A small image captioner, trained from scratch: decoder width 192.
Rows from block 3 of the image encoder of a small image captioner, named by matrix and row number. Rows with one number within an expert belong to one neuron, the router's apart. Each number is 128 + 24 x the weight over its row's rms, rounded and kept within 0 to 255. All counts start at 0. Numbers have three digits each. After the name is the row's rms in percent of the matrix's.
Before each expert's rows are labels from the 100 images, of 14848, where the router gives the expert most weight on average: "peak at" is the part of the image that holds the peak. Only what is clearly more common there than usual is listed. The data: regions of photos with short descriptions (Visual Genome).
# router: router (encoder.blocks.3.mlp.router.weight, 32x128, trained with AdamW), inputs 0-127
# up: expert up (encoder.blocks.3.mlp.up, 32x128x128), inputs 0-127
# down: expert down (encoder.blocks.3.mlp.down, 32x128x128, transposed), outputs 0-127

# expert 21
peak at: top right; top left
router.21 106:154172167141112109108135076131143137132113114113146094139115154129184110141075134131123145133096141126171174161152136114127101152100113138136108143101095168139165123128091150125096163104169163109125106146116129159120121094111081113095130124108093138153142118144114080120151147104109164137111163160151134125123136112176143124151146139100107129099137160100121121082130085100122108112111
up.0 093:101155133188160113132179116118125112190131110146167125114114111130114140131149098159144122128082096129103144098129163090150095137127162106078174097175121092116108140130147123167126095111155106145093170122093098159145118141148100126131154097116133104151138131145097142134157128117118132117112113154089113118131113155166142134080126122108123169137119145165105112165105138137141119151125
down.0 107:171122143112141142074058162135154113152126144146107101104122147148164115101113135124103174146116115068140105174124117131136139081109102125154129122150124156168090095152109134097096157142097125139130118120133097112114140147138094111104128125122127104184144149144119130157130158150171128132136127166133071128112125127110111116148148166118123098107171178138104153134141087136139139129134
up.1 091:156158135116122125115099098150114107146129135144140107159136147148140097176082129134091117098131108119132128119155164156147128110107149143156100123115112136160109100087148112135156133074170103137138119154105128102147106107101164140136088118081113122106151104184148133177132097113140107160130146147087094122124145162143123152125115071143121154137100089129128124162120078144159155126171
down.1 090:156158143126083116084119152106123140104146143087109169131093114090150129132136180163130151126124113123173187144125135121126102139161133083073108107128125142086101111174135133116142128156156182117118133147155113135129105111089149135119143075126136114101108153136110095123142138153113113135136117130102117165162126102108120104131124150102074121077103162110148163132127150144147135128109
up.2 091:145165165154110134128137075152104139115078136109115146108113159111132117085122085139143135123132158126122103134126120109107084101144153075154162138128147122100149116113090108097157107153115086114181132111123138093103116134152159086167143101148132154134128170130139146122093110134117132124147160134112146132086158143135109164137147164105119150123170131082131171177148125138103111097124
down.2 083:108143073094172134157159163082100094131115141161135082119148137119146194115130183124138138134166119129134112111139103133130150163135155124151118153133144159125134131099093129136078149124155086170083132119141104123145107113091102133129118147154147102096147107127103110111116160147153143133162105143143127091155146105150117100072128119128149145133148115106143119113091169137144143159141
up.3 094:121122151149084130174120115156115142095125162140149083134081141128107131112122124098132105162151120102127140175090106140143150156127110126125085127110127162124151148115187164150179131147122089158124090106177095114120107117176139153104125115173133121119162131123100115100161073121135145136142093115155120083131132137092126124119085139149115107104114156127108144149102159134151137150134
down.3 099:112112119099152174127136114110137101144170122127132136137124103130131129143136107134116135123117126089097093190136161149103102104129133120119125122120137133087163107170128162090136121124135165120131140125155141169110133139133148128121134086106159071121144107149119141120124155129088181135128128109150089126126104082228121150150107104095142152148176169095102117150126135122143134109116
up.4 083:162119160132134119125126104137090161173115109137101136167084133123133162117102111145133075080163081149131120110152130130136145135142124165128151135101135170148085142129167096095136145098124172171120110146138129132117138158134183135061151116144117121102096157092104116112127108118126131092145134131098146125101139162133153118139146075157146153123124106107149123119158094115086145124140
down.4 080:088099110186126148140109166143153098094103134105086093104118116179136076126083117131121140116130151114135134122131118151111098070166121109136158146110125140103133116137130120118115167142155141082118121141114131126124148199153118137124126149120164088065132169124153128138127120135123113153113120089131147163147162152147158142152152148100105119129152144147147092103133106133136114085145
up.5 102:134138117129131134159121099106171136161131162115123141100125118080134135130132131134109123144148134153065120119160090114118148143105126083090141146135151119112117134115087127160138127144111086170135087138090106161119120120146142106127155154091095116111154129113135121157166072114153108105102155135146109135113154107172147159180150170096159149093157141137180124131125100114136145084113
down.5 102:136151130140119158146125135142103137173121071177153181171096132149086172121168150148135132118128077094130130143129072148136139109117118156131186113166137131118164111145156129116103101157113123115114153110154140130132107140150109086107125116127123118130113126118171125138064147113126143123102096112124136166170119115155140112106103140171137108099103076118127101145110121106130117143147
up.6 104:157107134113129107113180130080148078098118124130164143094134096089162156100136143147100149112153110121140153147112137146104152097112164124096123156190117163104160150095146080104134157142137122145121170130163122107084116144133116125097143141171164104152123138122121115175095101122136149141115120116125189109133148086100097145156128150129114104114107104136113110138094142127127145119124
down.6 105:162144144139152100127131105131107124116142100148120158105125092154116134140120132124177139140103133157139132185140129110133128132106132140104123138119086136137124132146094125116152119109159098149166075166141151111123119145118101103170137099097104171130077185164130114126100152167106126136082149146151087101159138114102161087117103062110130110151120134103161148130120108127143078143125
up.7 105:165152087124156156133138134117138123107132122135116106158126152061129109130065147103136182108137135150123109117102111113090121162133105128140182101112136124116123123119140123132164095133145122150148123093138164077117139147131082153133148159138136139115090129152133116075103137110159127130068172134134106145148163116182118114134139139097122106143110121128106149154114116200141128137130
down.7 111:167131150114141133135111111110115134153121125097164147108141160113111093102129105118121116097138137143162119114154162125128135075142111128148133132199080119118096102114082121121147134155103125150146131154116074129147069064125120162111120107156157156188113136123096115148139126139109100137160108142166188147133102169115113129128110147118139137127143102107128098126115092145138160125141
up.8 090:142132102136171119130142136148125090137117173123157111159122113157121131095120101120122204124123081121115120106119135170160105136102163145117155116170116162098145101163139146118112109112137127118075162134098101128185140126139124118107122125129133105135113097096132113097143114136151113166103164121121167186094141109119131131119164114116120119092109130151090191129120109137081106132113
down.8 095:161127146133056152133143050166084122128101110114133102104163118129140110124180110147089092153139160121134124160111112146149131136135094122152124135160123179138101125174141142136138132112121112181132126149148114114140117140131112127099153128116157131148138168111133135080141129105118139122099110144117134094141140159140129137203136085136103141144098141119103108118098135086119106125157
up.9 098:073152122163095120167128133129107121118154154158145094128101113130110101160108091096122145118141120111128133142129123124146068145134103158158086117156105204133109145090183141125147104112130108146098126135146137135141106097116159140088150139090160091123119083156114133136126100091106137172092165131146135079133116123149142147124137132102149118145103109154170128150134136137154152109127
down.9 096:152145168180114118127126144142117140102111150106133123139158182090151142141116113155118133166082139114114153130149169179121103103126127097122141117149114103146202114189094154112140142122154134145143121137151109121139130152099113149113138141122106096100125111118145095108123129100150099108168114160120101092132143106142137129157078079127121109126150120157080140144106131078142097135115
up.10 105:099038134143116150107144134137157110138169141131142114138127108153144124107117115121094100084157113105044101101157113123137094131164167154143120095115134117120147141100145144146125116099168140130112139096133126130102171144124118137102185108108133104147161120135104109142097151140155126141140150126134143171138117115089182127152162087102163119149136123127116110158110133131124116136099
down.10 097:067113117140165180146120115124126082103104116146114128179119167142108146134144140143100134136075135122071142161117141111131117143138126145162090172152146160146114110143103127161147129162111144125120164135109091104165126134091095118097104131140106100136114145135141124153121132098136110081161150113104120093131130170114120111132162103136102135121120135199153156150121121102161097129114
up.11 101:138157097112109128153182121141103108122105106117090116120109120118142162188127095087129144134108129118113145117091165154185129104128091116139120092154108146112146137120138145135149096162126128150142120132146151137165133140104115116102092155089111101138141156136152111108143074161151130139092089122120142140136140154155126126116089122171118162115101076177142148105087157144162140099141
down.11 094:136153155187067168134150138116141164156128148135124112121179147107088184121131153129134120061102090095097163146123115152121095160128126151147127152119140125063113130111174103125147172129138116125107119129145147160141131114160139119152139120116092158120115167123119104115136144097118123103102109110095112132174099119117132108137130131097141109107112160118111118148154101089133124109150

# expert 6
peak at: bottom centre
router.6 096:119127094091128134164134164174118142140113152108089154118097165134113166098132156118128090107146105156102100098151106098085130158140115129124108119167134096101095144113177136133183123118114136109127146138154132165164134103150124126166159132148143104121113168151149141145138139132094098091109094086095112148127130116111116119091108154093167136152151149126120127183141163133125158112151
up.0 105:151173137154101072069099133134114134134092131141126148082170141139138129112152144118127107126134091126168184166169146140103135165132151129090119128123173100138099121141121138128143145146129134070128080132112107141156136096144159089135108089098135142120139153117159124146165145152111118146119126118107147127106161120152083144084124149171120150147095126131115150137151158113098141100124
down.0 118:142145172107130125119117115106120164087115106112137133146076139139165134139148116137099115124106118148129193188141166112144116153148167137141104139089129113112115104155147116104112100117106105135180115165189075137085139109160147089108118140097136112150145139128124092143138078124145128174136108055126135129131153121130136138123148134150124110141145110082103143147115131125122136121150
up.1 097:120105131109128133162175126121153078103131106125150165115129094132141142140121077128091110140130127121147155112163141142115126127101102116118172100153080118156146159117134124137127141125090103103090162119133132100144136145130126099107171177149145135133140105095122139156150170176110136122103129150131080147134129114107165080135166138110094124141170156176096165106121118134135102125076
down.1 101:121158135132156114124081115120143156185093112121146122129135158144135123104111114076141171151092190101152117158081135123094143153186102133132097117099110154161122117161092102140121058135094099138111149112134131124095120114099125149150101111147138142121110102123122132111106156149128129091107145167133148150179126103111163152124130089134138125136127137133107159134141126112112122139173
up.2 088:093107092180119078151111111163165083120139134143149131125113132124123109167082171090145105122125081124119140129088092092133152149098195159154100141172092116162122118110158156133145168191120119108117133110135125098128115122105106131131120139131113154133112131085148114137152129097141108143149151133163108157101138143154161117140134096135114130105120092166144130138112136125142129152112
down.2 093:157059158118092159113140153111204180092131124145128125129134114096093129112093163132125126139137136130134175117132137141135096096110127129126137156134105121116136120135067113134091095059124103109131122111120135153102139118169147155137138133146140081176137141133126103132124134141131165099115113139071133087131115132153145129186121135145116148151119127100095125126141114098144148148132
up.3 093:126120115096154115102094124134166105157168184143116145139162140094092119087084125128103114121127154122086126158138139136107102101156155174140108088082142167137118123133135127106125153137144132116142133117159178149078129131158144135112118124109119099151151134147152135118134096083128153103109125166101117138145177131150137167102166098110109120129150123099108157155106110131114079171124
down.3 080:159116113155092105106133138113128124088122124139144134101156083163093121184159110110150171092142097141162132148112153126136123150120097133129156136111127145104120167104140148105172161114115117085120145151157124117145108121133088083123120118178104145133145128097138113123141133110157108133149106170113096131119085180150086090122105135092177154125145152144132154099117157111152096115114
up.4 115:099112106146169094117134153145089093130131101147143105181122156096110106153109172074131178144100121147092094161104140167133126148132118149140091135133128125134174095154120121114091130104132165136122097122136162162109155150125130091115129074148140155116121128134131101109143110119164117146109149181093107093106173123141133125092131152115122112137110138103147148128116160121157112107165
down.4 109:107110103129087160175093113124181124086129110152146104131129105170147145131112133169160131103156148113129152100145141105132133126131083115127098108114104138093105127105088104156180143112108123120136129168107093107150115166112133179126157153115122120123129156143150147117112144154132121132139135135150109134112096201175147113138074112142146107097118146126085138117128090113160120107101
up.5 088:167134106160139156120111158138143188130086101087092103158111128153091132143120124126154089097142139115138138138141115105197129086149155173129141138132121128149138167101122115080129169061146146141103116130132140122118126133094101112151119115160116125097142134117131134122122098114136174131129155148123117142108147103147131144150119097161114069120122130117077145171166118123132122110094
down.5 101:092143133172138099107089143135148131138166139145161175130127140098157090099138128123120098170100127149150113129122151123102096108105169111117096157141155155125137157116177083162091118173112110121163142079113106106153115105136121141110128121122154120133137122138137086115113118131106074099099108119097119175121144135084142123160120094135126167155142160137152123099087144142142091131124
up.6 110:141111106157097113176148132170144118075091159119105085125135090132134076125137154097098142189152138139123133098106158108134132091135142164178131113136112142116141105110079091167131137186095142110134146143163159145147119120131146137106158160147138119116118115139154092112135111163164138135112142113093126160143163140122114127148133112142143113136166136107116085106121086114113113106116
down.6 107:111166119125171115134112122085098128156114136086061117117111173140129109116133144164139147110175168131121161162145115138132105130155134134154162096173114137115153124107121109087137113127157161110104145181128143103141130096129179127153172089123100094153077145138102115133090109124140114142098106132109118102109129133101133099154125111172121140123166159119154140108119153122136129101152
up.7 104:109107143106110104163148123127136116148087128115147127139152152098128144102143143108109160164146138198135147078130114150092154183153139126112085136135115116042112097133117124086110092154156108128129133085132121143146117149129116092145110124091130088112138109130136150134086131122112177121096124131123152122170134123150121143132119129128059163149125159148095127145141110127135142125157
down.7 090:140098168126127169130131130167118124135113122146094134128139121130075129166172125130143124117171081113123125088118089105137125145101114113130117104177115174116087130107136119094170141065156121111094140161150136146109149107176115109143136123096124169132134108117132110149102130158135153163139118118143134187138169130132148099113154117138116140105129154128158159128073112151158097136100
up.8 101:128129156107174128109163146137170145127120091135139120121138100148134133096116133134116135095123116150117088108160122165128172142144150153157134080172101136099123138104096164108138154116133108125100149114121114136167136104123132128130143155089118142134100193120097138113101172133117134128127148108160125157085114170122121114148141112160113147086095065118121144139116158068167140095106
down.8 098:107120151173107127151145120129123112172099120119126149063082118118126161158121113141166110165126118116091127111080130129110124116142141120191117160110149150121139163137152117149116126137136109135143106151106125131126093104095090088118083141166117094099151150158106157142124127130122130117123086139122140100145139125145142130128149168094144128169192089126146164120171120159107147091142
up.9 109:084147140143172122104089130138104135119183086149136119156129184136119103172151154105104092150146155133126136118115111117104146114132139113153120148106151152141179113155128101089152079154134124099150093137102108163150129118118090096133157111132183077103090124148087144122104142139120134130116120139150162136134122135118102117108093123145111088086119156093146117132111147167147106135121
down.9 101:173114115122146129143177084094156139161159154142125131112129153096149099132114099145157124128149147131124128116129131094165124113114125143133090147129103061120139193089123101170163176160164106089143113139123110173117128128103149155102124101126135132140143124119121136117095122114141085126131182138105114091137089138096109133114118112168124127132092114183102156117096131130124115120147
up.10 088:109090142133115150150120119122129088118127130125161145096162168116123144096122081144120110131157152151110151101117135135112143074135087122080110154112143165184151108126104152086102094148151108111134103204092104146108130159095124135108187141156116107134119134125134136131145142142123101139114078159166142085124119125153126094118110110142123169104118131147096145127136124165130149138124
down.10 091:140118164096121105115157150115112131148056139142107101206146133129102159128136115107105140160117118156122143141126148159134155146169122131145096134076091095158113113134107142132095136135096165078129136142161150119149165096176175064105111163121105115141147115123102119157100104117144158138122129145130123115130143132120137156102103110149105138127153120146106113089126135122138089141131
up.11 097:129105126114111084090137149076148132117092135168095140148143115139137145125124159108125117146181175142138078107137145160141161134155105151114143170114141133100096106118141153104121099115145134132107138114090104137130091133127086170136114161128155174148179176141155100126109120103127151114130133152088114132128146120138110167136124124163103122134117133086124122097156085154077138113158
down.11 095:143135144157178149106158164138054101134144167105118101132129140162140143148137128154130081125106126138147142117146125147052136141132096131116130138127127153099119144116084103182073136117096158145132121131142107135133112093145156132108147063140113092118133139145139110125102108144146132141105082136121156151130102158113143102103110147131152116146110160106135150144115139089153100157161

# expert 23
peak at: top right; top left
router.23 090:096152136096085089110078106131098155144155167126098133152094159149141136146095141116101105118128155150137155170161137158170122119120118115105093117147137105151081155087166137120154095118160140126131102108151144139147128161131130162102129124111108149109130091144109117118135118118110131129101134116088151120104085109132097115097094183146166130142138138163178106171130148161136108146134
up.0 102:092186115169158105097144101123129093122114129121110163102142171143149105174146131124096114130140120138113152112148132136145142128150138120161128147089107116123092129109114104151125178131126153111133122112137094133167190109146118149115157118103124159173125112140099115137119102154108124124083137186124105143112074112095145107178165120125109111111109150149127138093065136112128110121118
down.0 107:125135106125100121135123181119164112105113096112135086131125129143113143116117143150151128133119147096143168149104113120105135090118072165134093123138119131106137146088096163115128107149153192146124125120133130128106077122112136119149159115194121087134158174131120130117155110158131154115115136129092140129163160144131173091106111140081140160143173163128148114145129135109097087161109
up.1 104:146133114100122117121148113078111135089110118124089124093128071125084138150160137126106121069146123126110137150154145144133175107154150145130170134121110151132137161138166156158130159119112091148148159148163124090175110127183137134079157171117115106085124096104132151151128167121137142156120119122138115094110157107133135144142156127128126110138087089095152099136122118099129124165143
down.1 106:116118093144120127144100107175085164106176113122121135118093141175147127123107132147129092158143127132116122133121131119083103117143129178124132129164157118153176099108104085167141121138089134154129119092156126139134130069125111114137127073154161114112110111156091117142141115093132131135161093103152116172153122152175149107116117103129121136151126100104136181159121143152161152105135
up.2 103:134084104103136113111130184168127148109119111111141129160113165127103136116100129100136110111126208137084089095099073154139141130103147100143092170142116160113142101099163140121118132132159089119128088149157150124130118098139142089163155132121108108125105135137144130176139141114159160146127112138158145093148130090118133127147154148141130136155122137113155156146087087130106094112134
down.2 108:094137122132147180168150152176108098104130085130115114154155102159115147150146129113108108135166159136110109129091139073121128156101125103177109156123140092112111112088160148124146077093121139119121183154126170116102184135114154134170118125108114126100125097102132123141108156107154114115100171113137131142147133165123122152133137153157108113145107088129164126119097121126129136103143
up.3 109:164161170086142117144131089094158113094166104149128097131175115153110153119165111153119119167098113116103098160127138143167169126154104144139109117098124139107091113118097164132116125129098111107120147101143145121154112085070096145128078161127141102146138131140107141113127125139182139119127115128129089129123091124105130147194134153147125185112125139119128133128128157144132143145093
down.3 115:132134111142108115131121156090120105130141151132132085105109144116138148144098128152126124130164125125129161126176094139128116104115171159146160123102142106107128116120153155124134117105158137124155085126163118152136162159112114094123155121096094169097148107139098103162131128152147122098128141077128149148124169090155120110125090115176174086127148104149096193132070117122099104111149
up.4 101:111108125152171168171141094151074111123119117100144126088154159134094139124160107165122089109141130094090144109128146128106124159102143107114133114137142194099122096114142113107132140151111163078101148111127115127099121155100141126128116150089174120099109124160109137114144144103136113131120161149106122137175136114130127114149172164141128114088174161169095106130112118133165113148134
down.4 107:123093132115121166101146145132132077150100194133147103111144081138124070138147101141109127124114155133099135111105134132145139134177162129150171118133108117112125111108112122118140146103149131137160079120114124115088114136114155080094132136143119118169112107133156138131178214135097074119107116102132103115123113169124159127108113107135130109159153147115104152122141137128107141159141
up.5 107:140108089148110114132138162125078140084149172128136103064134147134136137114147162128101099143111145147143147108147135126161130127125119122149124118131144119134136113076135155130150114078101069120129170161145076100087120140132082140123096116138123161080142114112143145133093186121134106131119150161151108131140091125135146163159126134133126135126173112109065114142137105117153117133156
down.5 114:149131109115127117085129142169166117120160088131144100189103093129131105129109144063111110062143109149153143172124110154135102120131146119133141133165099107114076102129119140126119118104116109158124145098166140169165122116128135120153138095149160123147121124140105142081158103099154159142151167102100124161125147174104100127110126126116124130151157114099171153131143129126121098145109
up.6 108:115113116120137118118114118116122111136109118150163128139114107156141112127150091114130110129095178121119118148086156119140072140129166142121078127151068107157102130164122146091113089109143180153143127146153138140138154115139153158124094161100157124134149152134125164097133118126109114147160116171118132112140145116149140155188140122087118142100128104192099072122102142172118123108116
down.6 105:132133169158128133143122120128119140136127132104145111076180175127147118133065091116132120100130134116131101139120112115152109143135105161138119110161098159120157137129120142162113135073143079133119148134160093124141118134071114160095174165117090145167149152128155112106145170129126142132151150098126150126111167131173138116098128101138107085118102169146123111075112115136127155126101
up.7 107:087118105134101134123138128144101151123079084166144124154118095120108149086122089113113133156137127100113134130097078156113141163169112121138132159106128142139140095118137175152173112128145147129164132099160172156106111137114121134103131092128086148107117123134132108144105166096163167106118130150191136141121124100166128140130176148100146130109142128100142105118092080165101136135122
down.7 116:102164129102153111125080112150199091085146146126117106115112137170134154181145151107112127143141131118122109126133127159170106100110139117112133155103154131139127160117097087113098139132136125111096173136138105096148125113130150079177146137104165126149146115134114154133152139127112091095083125130101113147114114118144089114137090085158150104148156142159139104154141128153174131147106
up.8 100:145142128106149129115125163097132151128140111156143142078144173111122137125119157142145108083143095172130102105124136130151109122065162125134186138177091133136151101070101099164127105089139118172151115126150143127150141128140139135125107135109156092094114119152138139146151118133108161148102126189156138122100117098150088118165109090147128104123156130147097143119128129105122122103166
down.8 106:159123103137113131133135142139173128117155116143130094113131127132121115162120116111144114111111120125133087096116132142110106170175113128108094131117152172138104095176086113142115147144137087153134129044129079111148123138153132120133147136158175154080163130125138152135098114152137094134154142158111143082128123112106167112102179128109135115159126155102098073113155112109132155124122
up.9 104:045127106128134101076130127148120148122139128064145144183136114147178119132111141132132119104116160155127120181143110137123183158097130151142102131122118157108138102158094144137111179146139110084086128123099117079100149135131114140094115136137149142143153129127136147181102144126138138106097176123131140118131129109138155143137150102116107142117122148128121130165103101116144113083113
down.9 099:155149153154109178145138047110165136150154103116104138116107100086150128100112137146106122124133144151178166156134151090115127115157123119099152130107150098118132118124163098172144146119145147091105133098114151138168140110150141118118130135143106139149105161097137108118124123141124110119153170123100118168134144147140174128108085106134103149098194128122124149098150104100101118122097
up.10 108:086132134138162124093169105101105115086123084143135135121155166107124120137091127112164098128118137141112106144107115123167136174152131113106214123094105132113128189167073139135105104096131094143129124124105113155135132119173144116122125095159098158163101151082130106113122147111128118122112109159111163173139136137146135124123155113129135114136116099124175120127137114154134160147128
down.10 111:126117177119124119120133128117088134141100182115115123116160129113146135136061147122105136144152168104115166108157133146110126127114109096139116114131139110150126119120136137098150062174118124109128142177149135150154159101106105111109133160137141159139137077168130138146137134103123101149113098152158072124144115151079102091117134126125188099141147152166107166130102131127111093113126
up.11 099:147134098175157101183104162104133110103117169146170140110109127104159114129126130105097112164151145104126109155158148109100131105128130120114140152140103114097126143104111102148126124079129147104120154152095151175142124120135117130099099136151126095096185118121106140163169114129093132188074162116133121098082138156144120107129122147174137136097131144128124120133144133129132130079090
down.11 102:149140153132104143145154119132113122156150105139118085101138138169151148158101140108119142116116141210135123118126159120142116149171119122105108083070146156105119168110148124146125138092105129150132103123096105118114144140132111180152127153143124111141103140125141129113147172128139143111156139148120148114129108063112154124102135134076095121146126096112074154128089132100120116190156

# expert 20
peak at: middle right
router.20 107:132148118148152110136156139149088113077155132159170137140141112109133119185089161092089165139111101099112133121127119133147157122132157138122104130132141121102149173073131149147172106156158123149179101131133128129146132127097156150158095118101101086138150128160118121133111155150155156158094136130120089083096128146133127151163136136088118139113069145129103111104111105131123104149146
up.0 089:106111124162097088088104144113099132151141176130138156144156098134139153100091146147126147176123132123111140156153105121136159104106131130086141143133143092125147104126119119102115128155125142123134167130097150087120128135131139157072160163175129123089098105096118118167132150071106145145101148148155111096160114145113151121084150102101138109139172092158145112165112117126135108145157
down.0 098:109135118109116104121108110155108108150084101127116144151156120141126155157180147116101163128120110123116163104141156141147110128099119145190141155165120156077131115155136071153116126149185088087102140162139139086160095154097131112139109082138151126132126146119134115118165151130118129141105143130124138136066137090104131145120089094137142104154150129120086105128157127156118126152106
up.1 096:164078149135145155104150135174110159114163158131132122077117106140112120129130142128102121136094139142149159150158112125097140156054174102157083114139072140134127124139129141138125102099135091068116141119109094146126096143108133119113129115138140112163107120157139128138085121118132137143172128113160136153135127113151157146144130155157134177132109125076131125098096133112106171107154
down.1 095:150124134121129128100054157114110148122109064148176119161142113129088100110120107165082130118113122150109093153160124153111112127128175137169131098146133112135120110120134169178151107145155162116152168147133160132110103118128172125105133164119125084126104127127110151158118161128116145117132141142109120143157077128129145130079131127109098107122118142155138105121125107127162110069122
up.2 107:118113065146077104174125124114160115106139127147107121129126120153152094153173150117172139152202144145113159130135119089136134117134162106104076147135116103126119106090108116104158134115142127117172131112144139115124143102128113174138106152071116126131086123131105106096107089169139165154097169118158127141153110145143121131074123138133135105134141113138136152113165111117131143134126
down.2 114:131102145124158121132159129131096162109149152146115119137104108120142128154124091092105116064120128095121117137104102124152106148132131158114106179128168115136168144116115097153145086118151104143145076095147126170132114126104160122142167152119106104144127093167108181119148137140108132110145136139157157086092153160151145171154126163106114116127125128100130135047134155137125128131144
up.3 095:092160105123114194175123099097082157159151166124099109112135121129109131155119134146120132148124147124138127111143133068122124138140124134129128126081143127155148101118157113149143133100118091146160117144171109183129164140071101149123155124104117120130106179135123124167120088102125117108162108117124128087131151103109150134124142148114104137170153103147174118091116137153127087157123
down.3 100:143128111123044108124112171106135113163150095128102117130128118164128139143117124103118153182112126128121128177148120139085117134122150164137112115159125102123129163141106116108109139132147108111115155182116119102098122168136080129120180131131081122089091098113123141139108165187146132130113132104121148137110112167159134124106081153136117169149140151119084131136124138089133113146143
up.4 097:171161063086096127123113102160164146175108125182183176114116124106120143125127135124116092102165121133152134086139142117098107090129134157170124085099140126142114161134103120122098107135150142163132096150099160114071120122154116105121109095125144146111168122143132154126135127123148163131122081124107151111124137116108145135135109137121113156134136160099115123133156160148157113111092
down.4 103:153089174123100141120122150115089167147141164104172131120129112090094104161131144113138138138117122169139070127148123119149164121137103116095126129140141122135159116099159147130147153121105162100111109135112085118176109164105091146120153100144106128142127134129164085159144142127150104118133117138106120134128126093112078175098133156108139140118109095141132113141108161175116108153197
up.5 105:180154123124138136086071122096136063138127112145074111155140180106118181140119137123114163134113127138131101113109139075089129134120140129150119150136115072093130133168090114123146130122118150129134118111080166129101123131133105155119119110142142143128078152131109138116121119155090151112128127112164151139133087125121139096168122136173151130142143127146174149112167111116156116140158
down.5 109:101106116117166130150131118138127135154140155124139107139143112146170137088120103117115131156105137111122110132130124095156101089143133128107134091142117096141116159094120108098177152105158131151112075169129158142118088095145128084129099120151104160123140111160142127136166098104142099130166127109111144146159160167095126138100101118156116084139143104137131123125134195188149146080105
up.6 111:099143174130112128128108161176115190145111113127098161110113106108079138131141112131139129127108101107139132116165072093131095151149138121151095138132122134128126123121120129156163153119120135123134092101101089156152152142159193113131145140163155071141106129144120145126126107138174117128115136145163135079165154104090099157136095156122114114134097113100109176124113126130114131095151
down.6 100:107163144118143121155157128117146119111134165115133139141122101139145124165116128159136128139139101143099148137101135088090095143154155102118140111145115115068123119144165145130130133137107126158134146133131155151132096171116141095146151105116140053082126110126124157160075124075113196115124112114089158129106139104134159115134129130142134168162106161179101098095117140094135135154140
up.7 101:111134114158100120095147097106143132163142148163125167110128130080120111139127119152144077110188104150113119135108090154141154150123079128159157087137164155136129144127163139144091125094122086140160142167162148115137116158109139104092155155121146103169111119144123157131134110117083114123107140129149107124148140161131082122133121136121133148127134147118102100078172119184092127136109
down.7 107:146162123156115135139103075144141132142096126123102110141115135145115118125189121120101159127135100115119133115118149126125123111135172099094161129102105088133106123139116151124135063111144129132120119124119106103080106151160100184131108117130164135121163132150158119154075151099138118093141132116104173151148152154128140132149132117133069196105127104116146121151121105137178118097170
up.8 097:164101091115102145134130127127097117121132115087088116158136166145128138085154138142157112107151142157126138158100162099130149158076124153105163139085119091138138091109159144146080138159150148112108126150130077141133118134167100096182111109148124138132192121136126135115108124112152092130131144158162120123115174147131106128117083143118135122164126139147103106137090114151107112159158
down.8 098:090122102154080120153123114095174112185138111138101120092138086124119150165151153105133147130133159136120113102163096140103154125136091094139118058146126159125155121133141157126139128108145125123170143107108160098147138092114114182108141119141129139136082141140120160132093169129146104135103143129124082120071131130074143114119153136144138133157163123106161149150109128142126148148120
up.9 107:144135142171148124139126151164134116124138166097118137077143151081122127127157128134129144146159047121115121111088137122130128120136112177103147132114160118149129140114135148187109118148081116132120101132112102166137104137177128113118167104124178118136103156068121138134116120185108148144131140158080102134113100102117104107163111113108142130129118112106103132163131094136107162145114
down.9 108:142119151144090077114137135152142119164114124100120122109120119127134118139125120158141130098157139154158121149103144128103133172118163125124099116134154110099129162090148123166104141102102128148088135141108166151156164128177131133147156121163143110101166090150123135146165136095135131146100143114050051084104141096141156128124095121134148133123126138166118115112113118096085103137116
up.10 098:131149145134118116123121093115081131116134150141090130103093138118139127151116108075109136121086112153137131119114124114109119194074095085155130172108115114136138133134165119121120129142113134174145188094125138153160112148132123098170122073136167157148124121159123116150149126131156122108190159120141110147142127161127122115102104156093132127131097128184131136093104137090125159130111
down.10 102:093092114134086168139116143163163111116109137131130143127116113104124159154197098092117153179167144133170158144142134112110119116124163144112123124146130124105135114120146155133089098146155060134106092118160157138143074177131104129084136146100150123150081139120153149121070140109135116103100116122110168097125129121104097121153125114148092138124126135162118138142129143122136122119117
up.11 106:078130143130126130191134111152128120093159130111158111137113130114143077089119148112089118161153133104146086182112119111108131145126128154136128109145126168135159096123117075106115089159086141144094114099106129110098151131137118120129159125147159136134115163148124078104141118135100147098150133132107134118176118146119131136137128096132106164180165145183160096155129115128165110130133
down.11 112:135172133135129145133081157136113149174099099090132115120128151118101121103165147127152098124132135173123113116124139146130115157121133102135111150115130125136132115118154154115089120134120121149101102136135127198152102136153102135163156131131088102127122119175149117150149100078128161122104121072151107116143165165106140092173085163096110131101128161072111089148169137142129124122112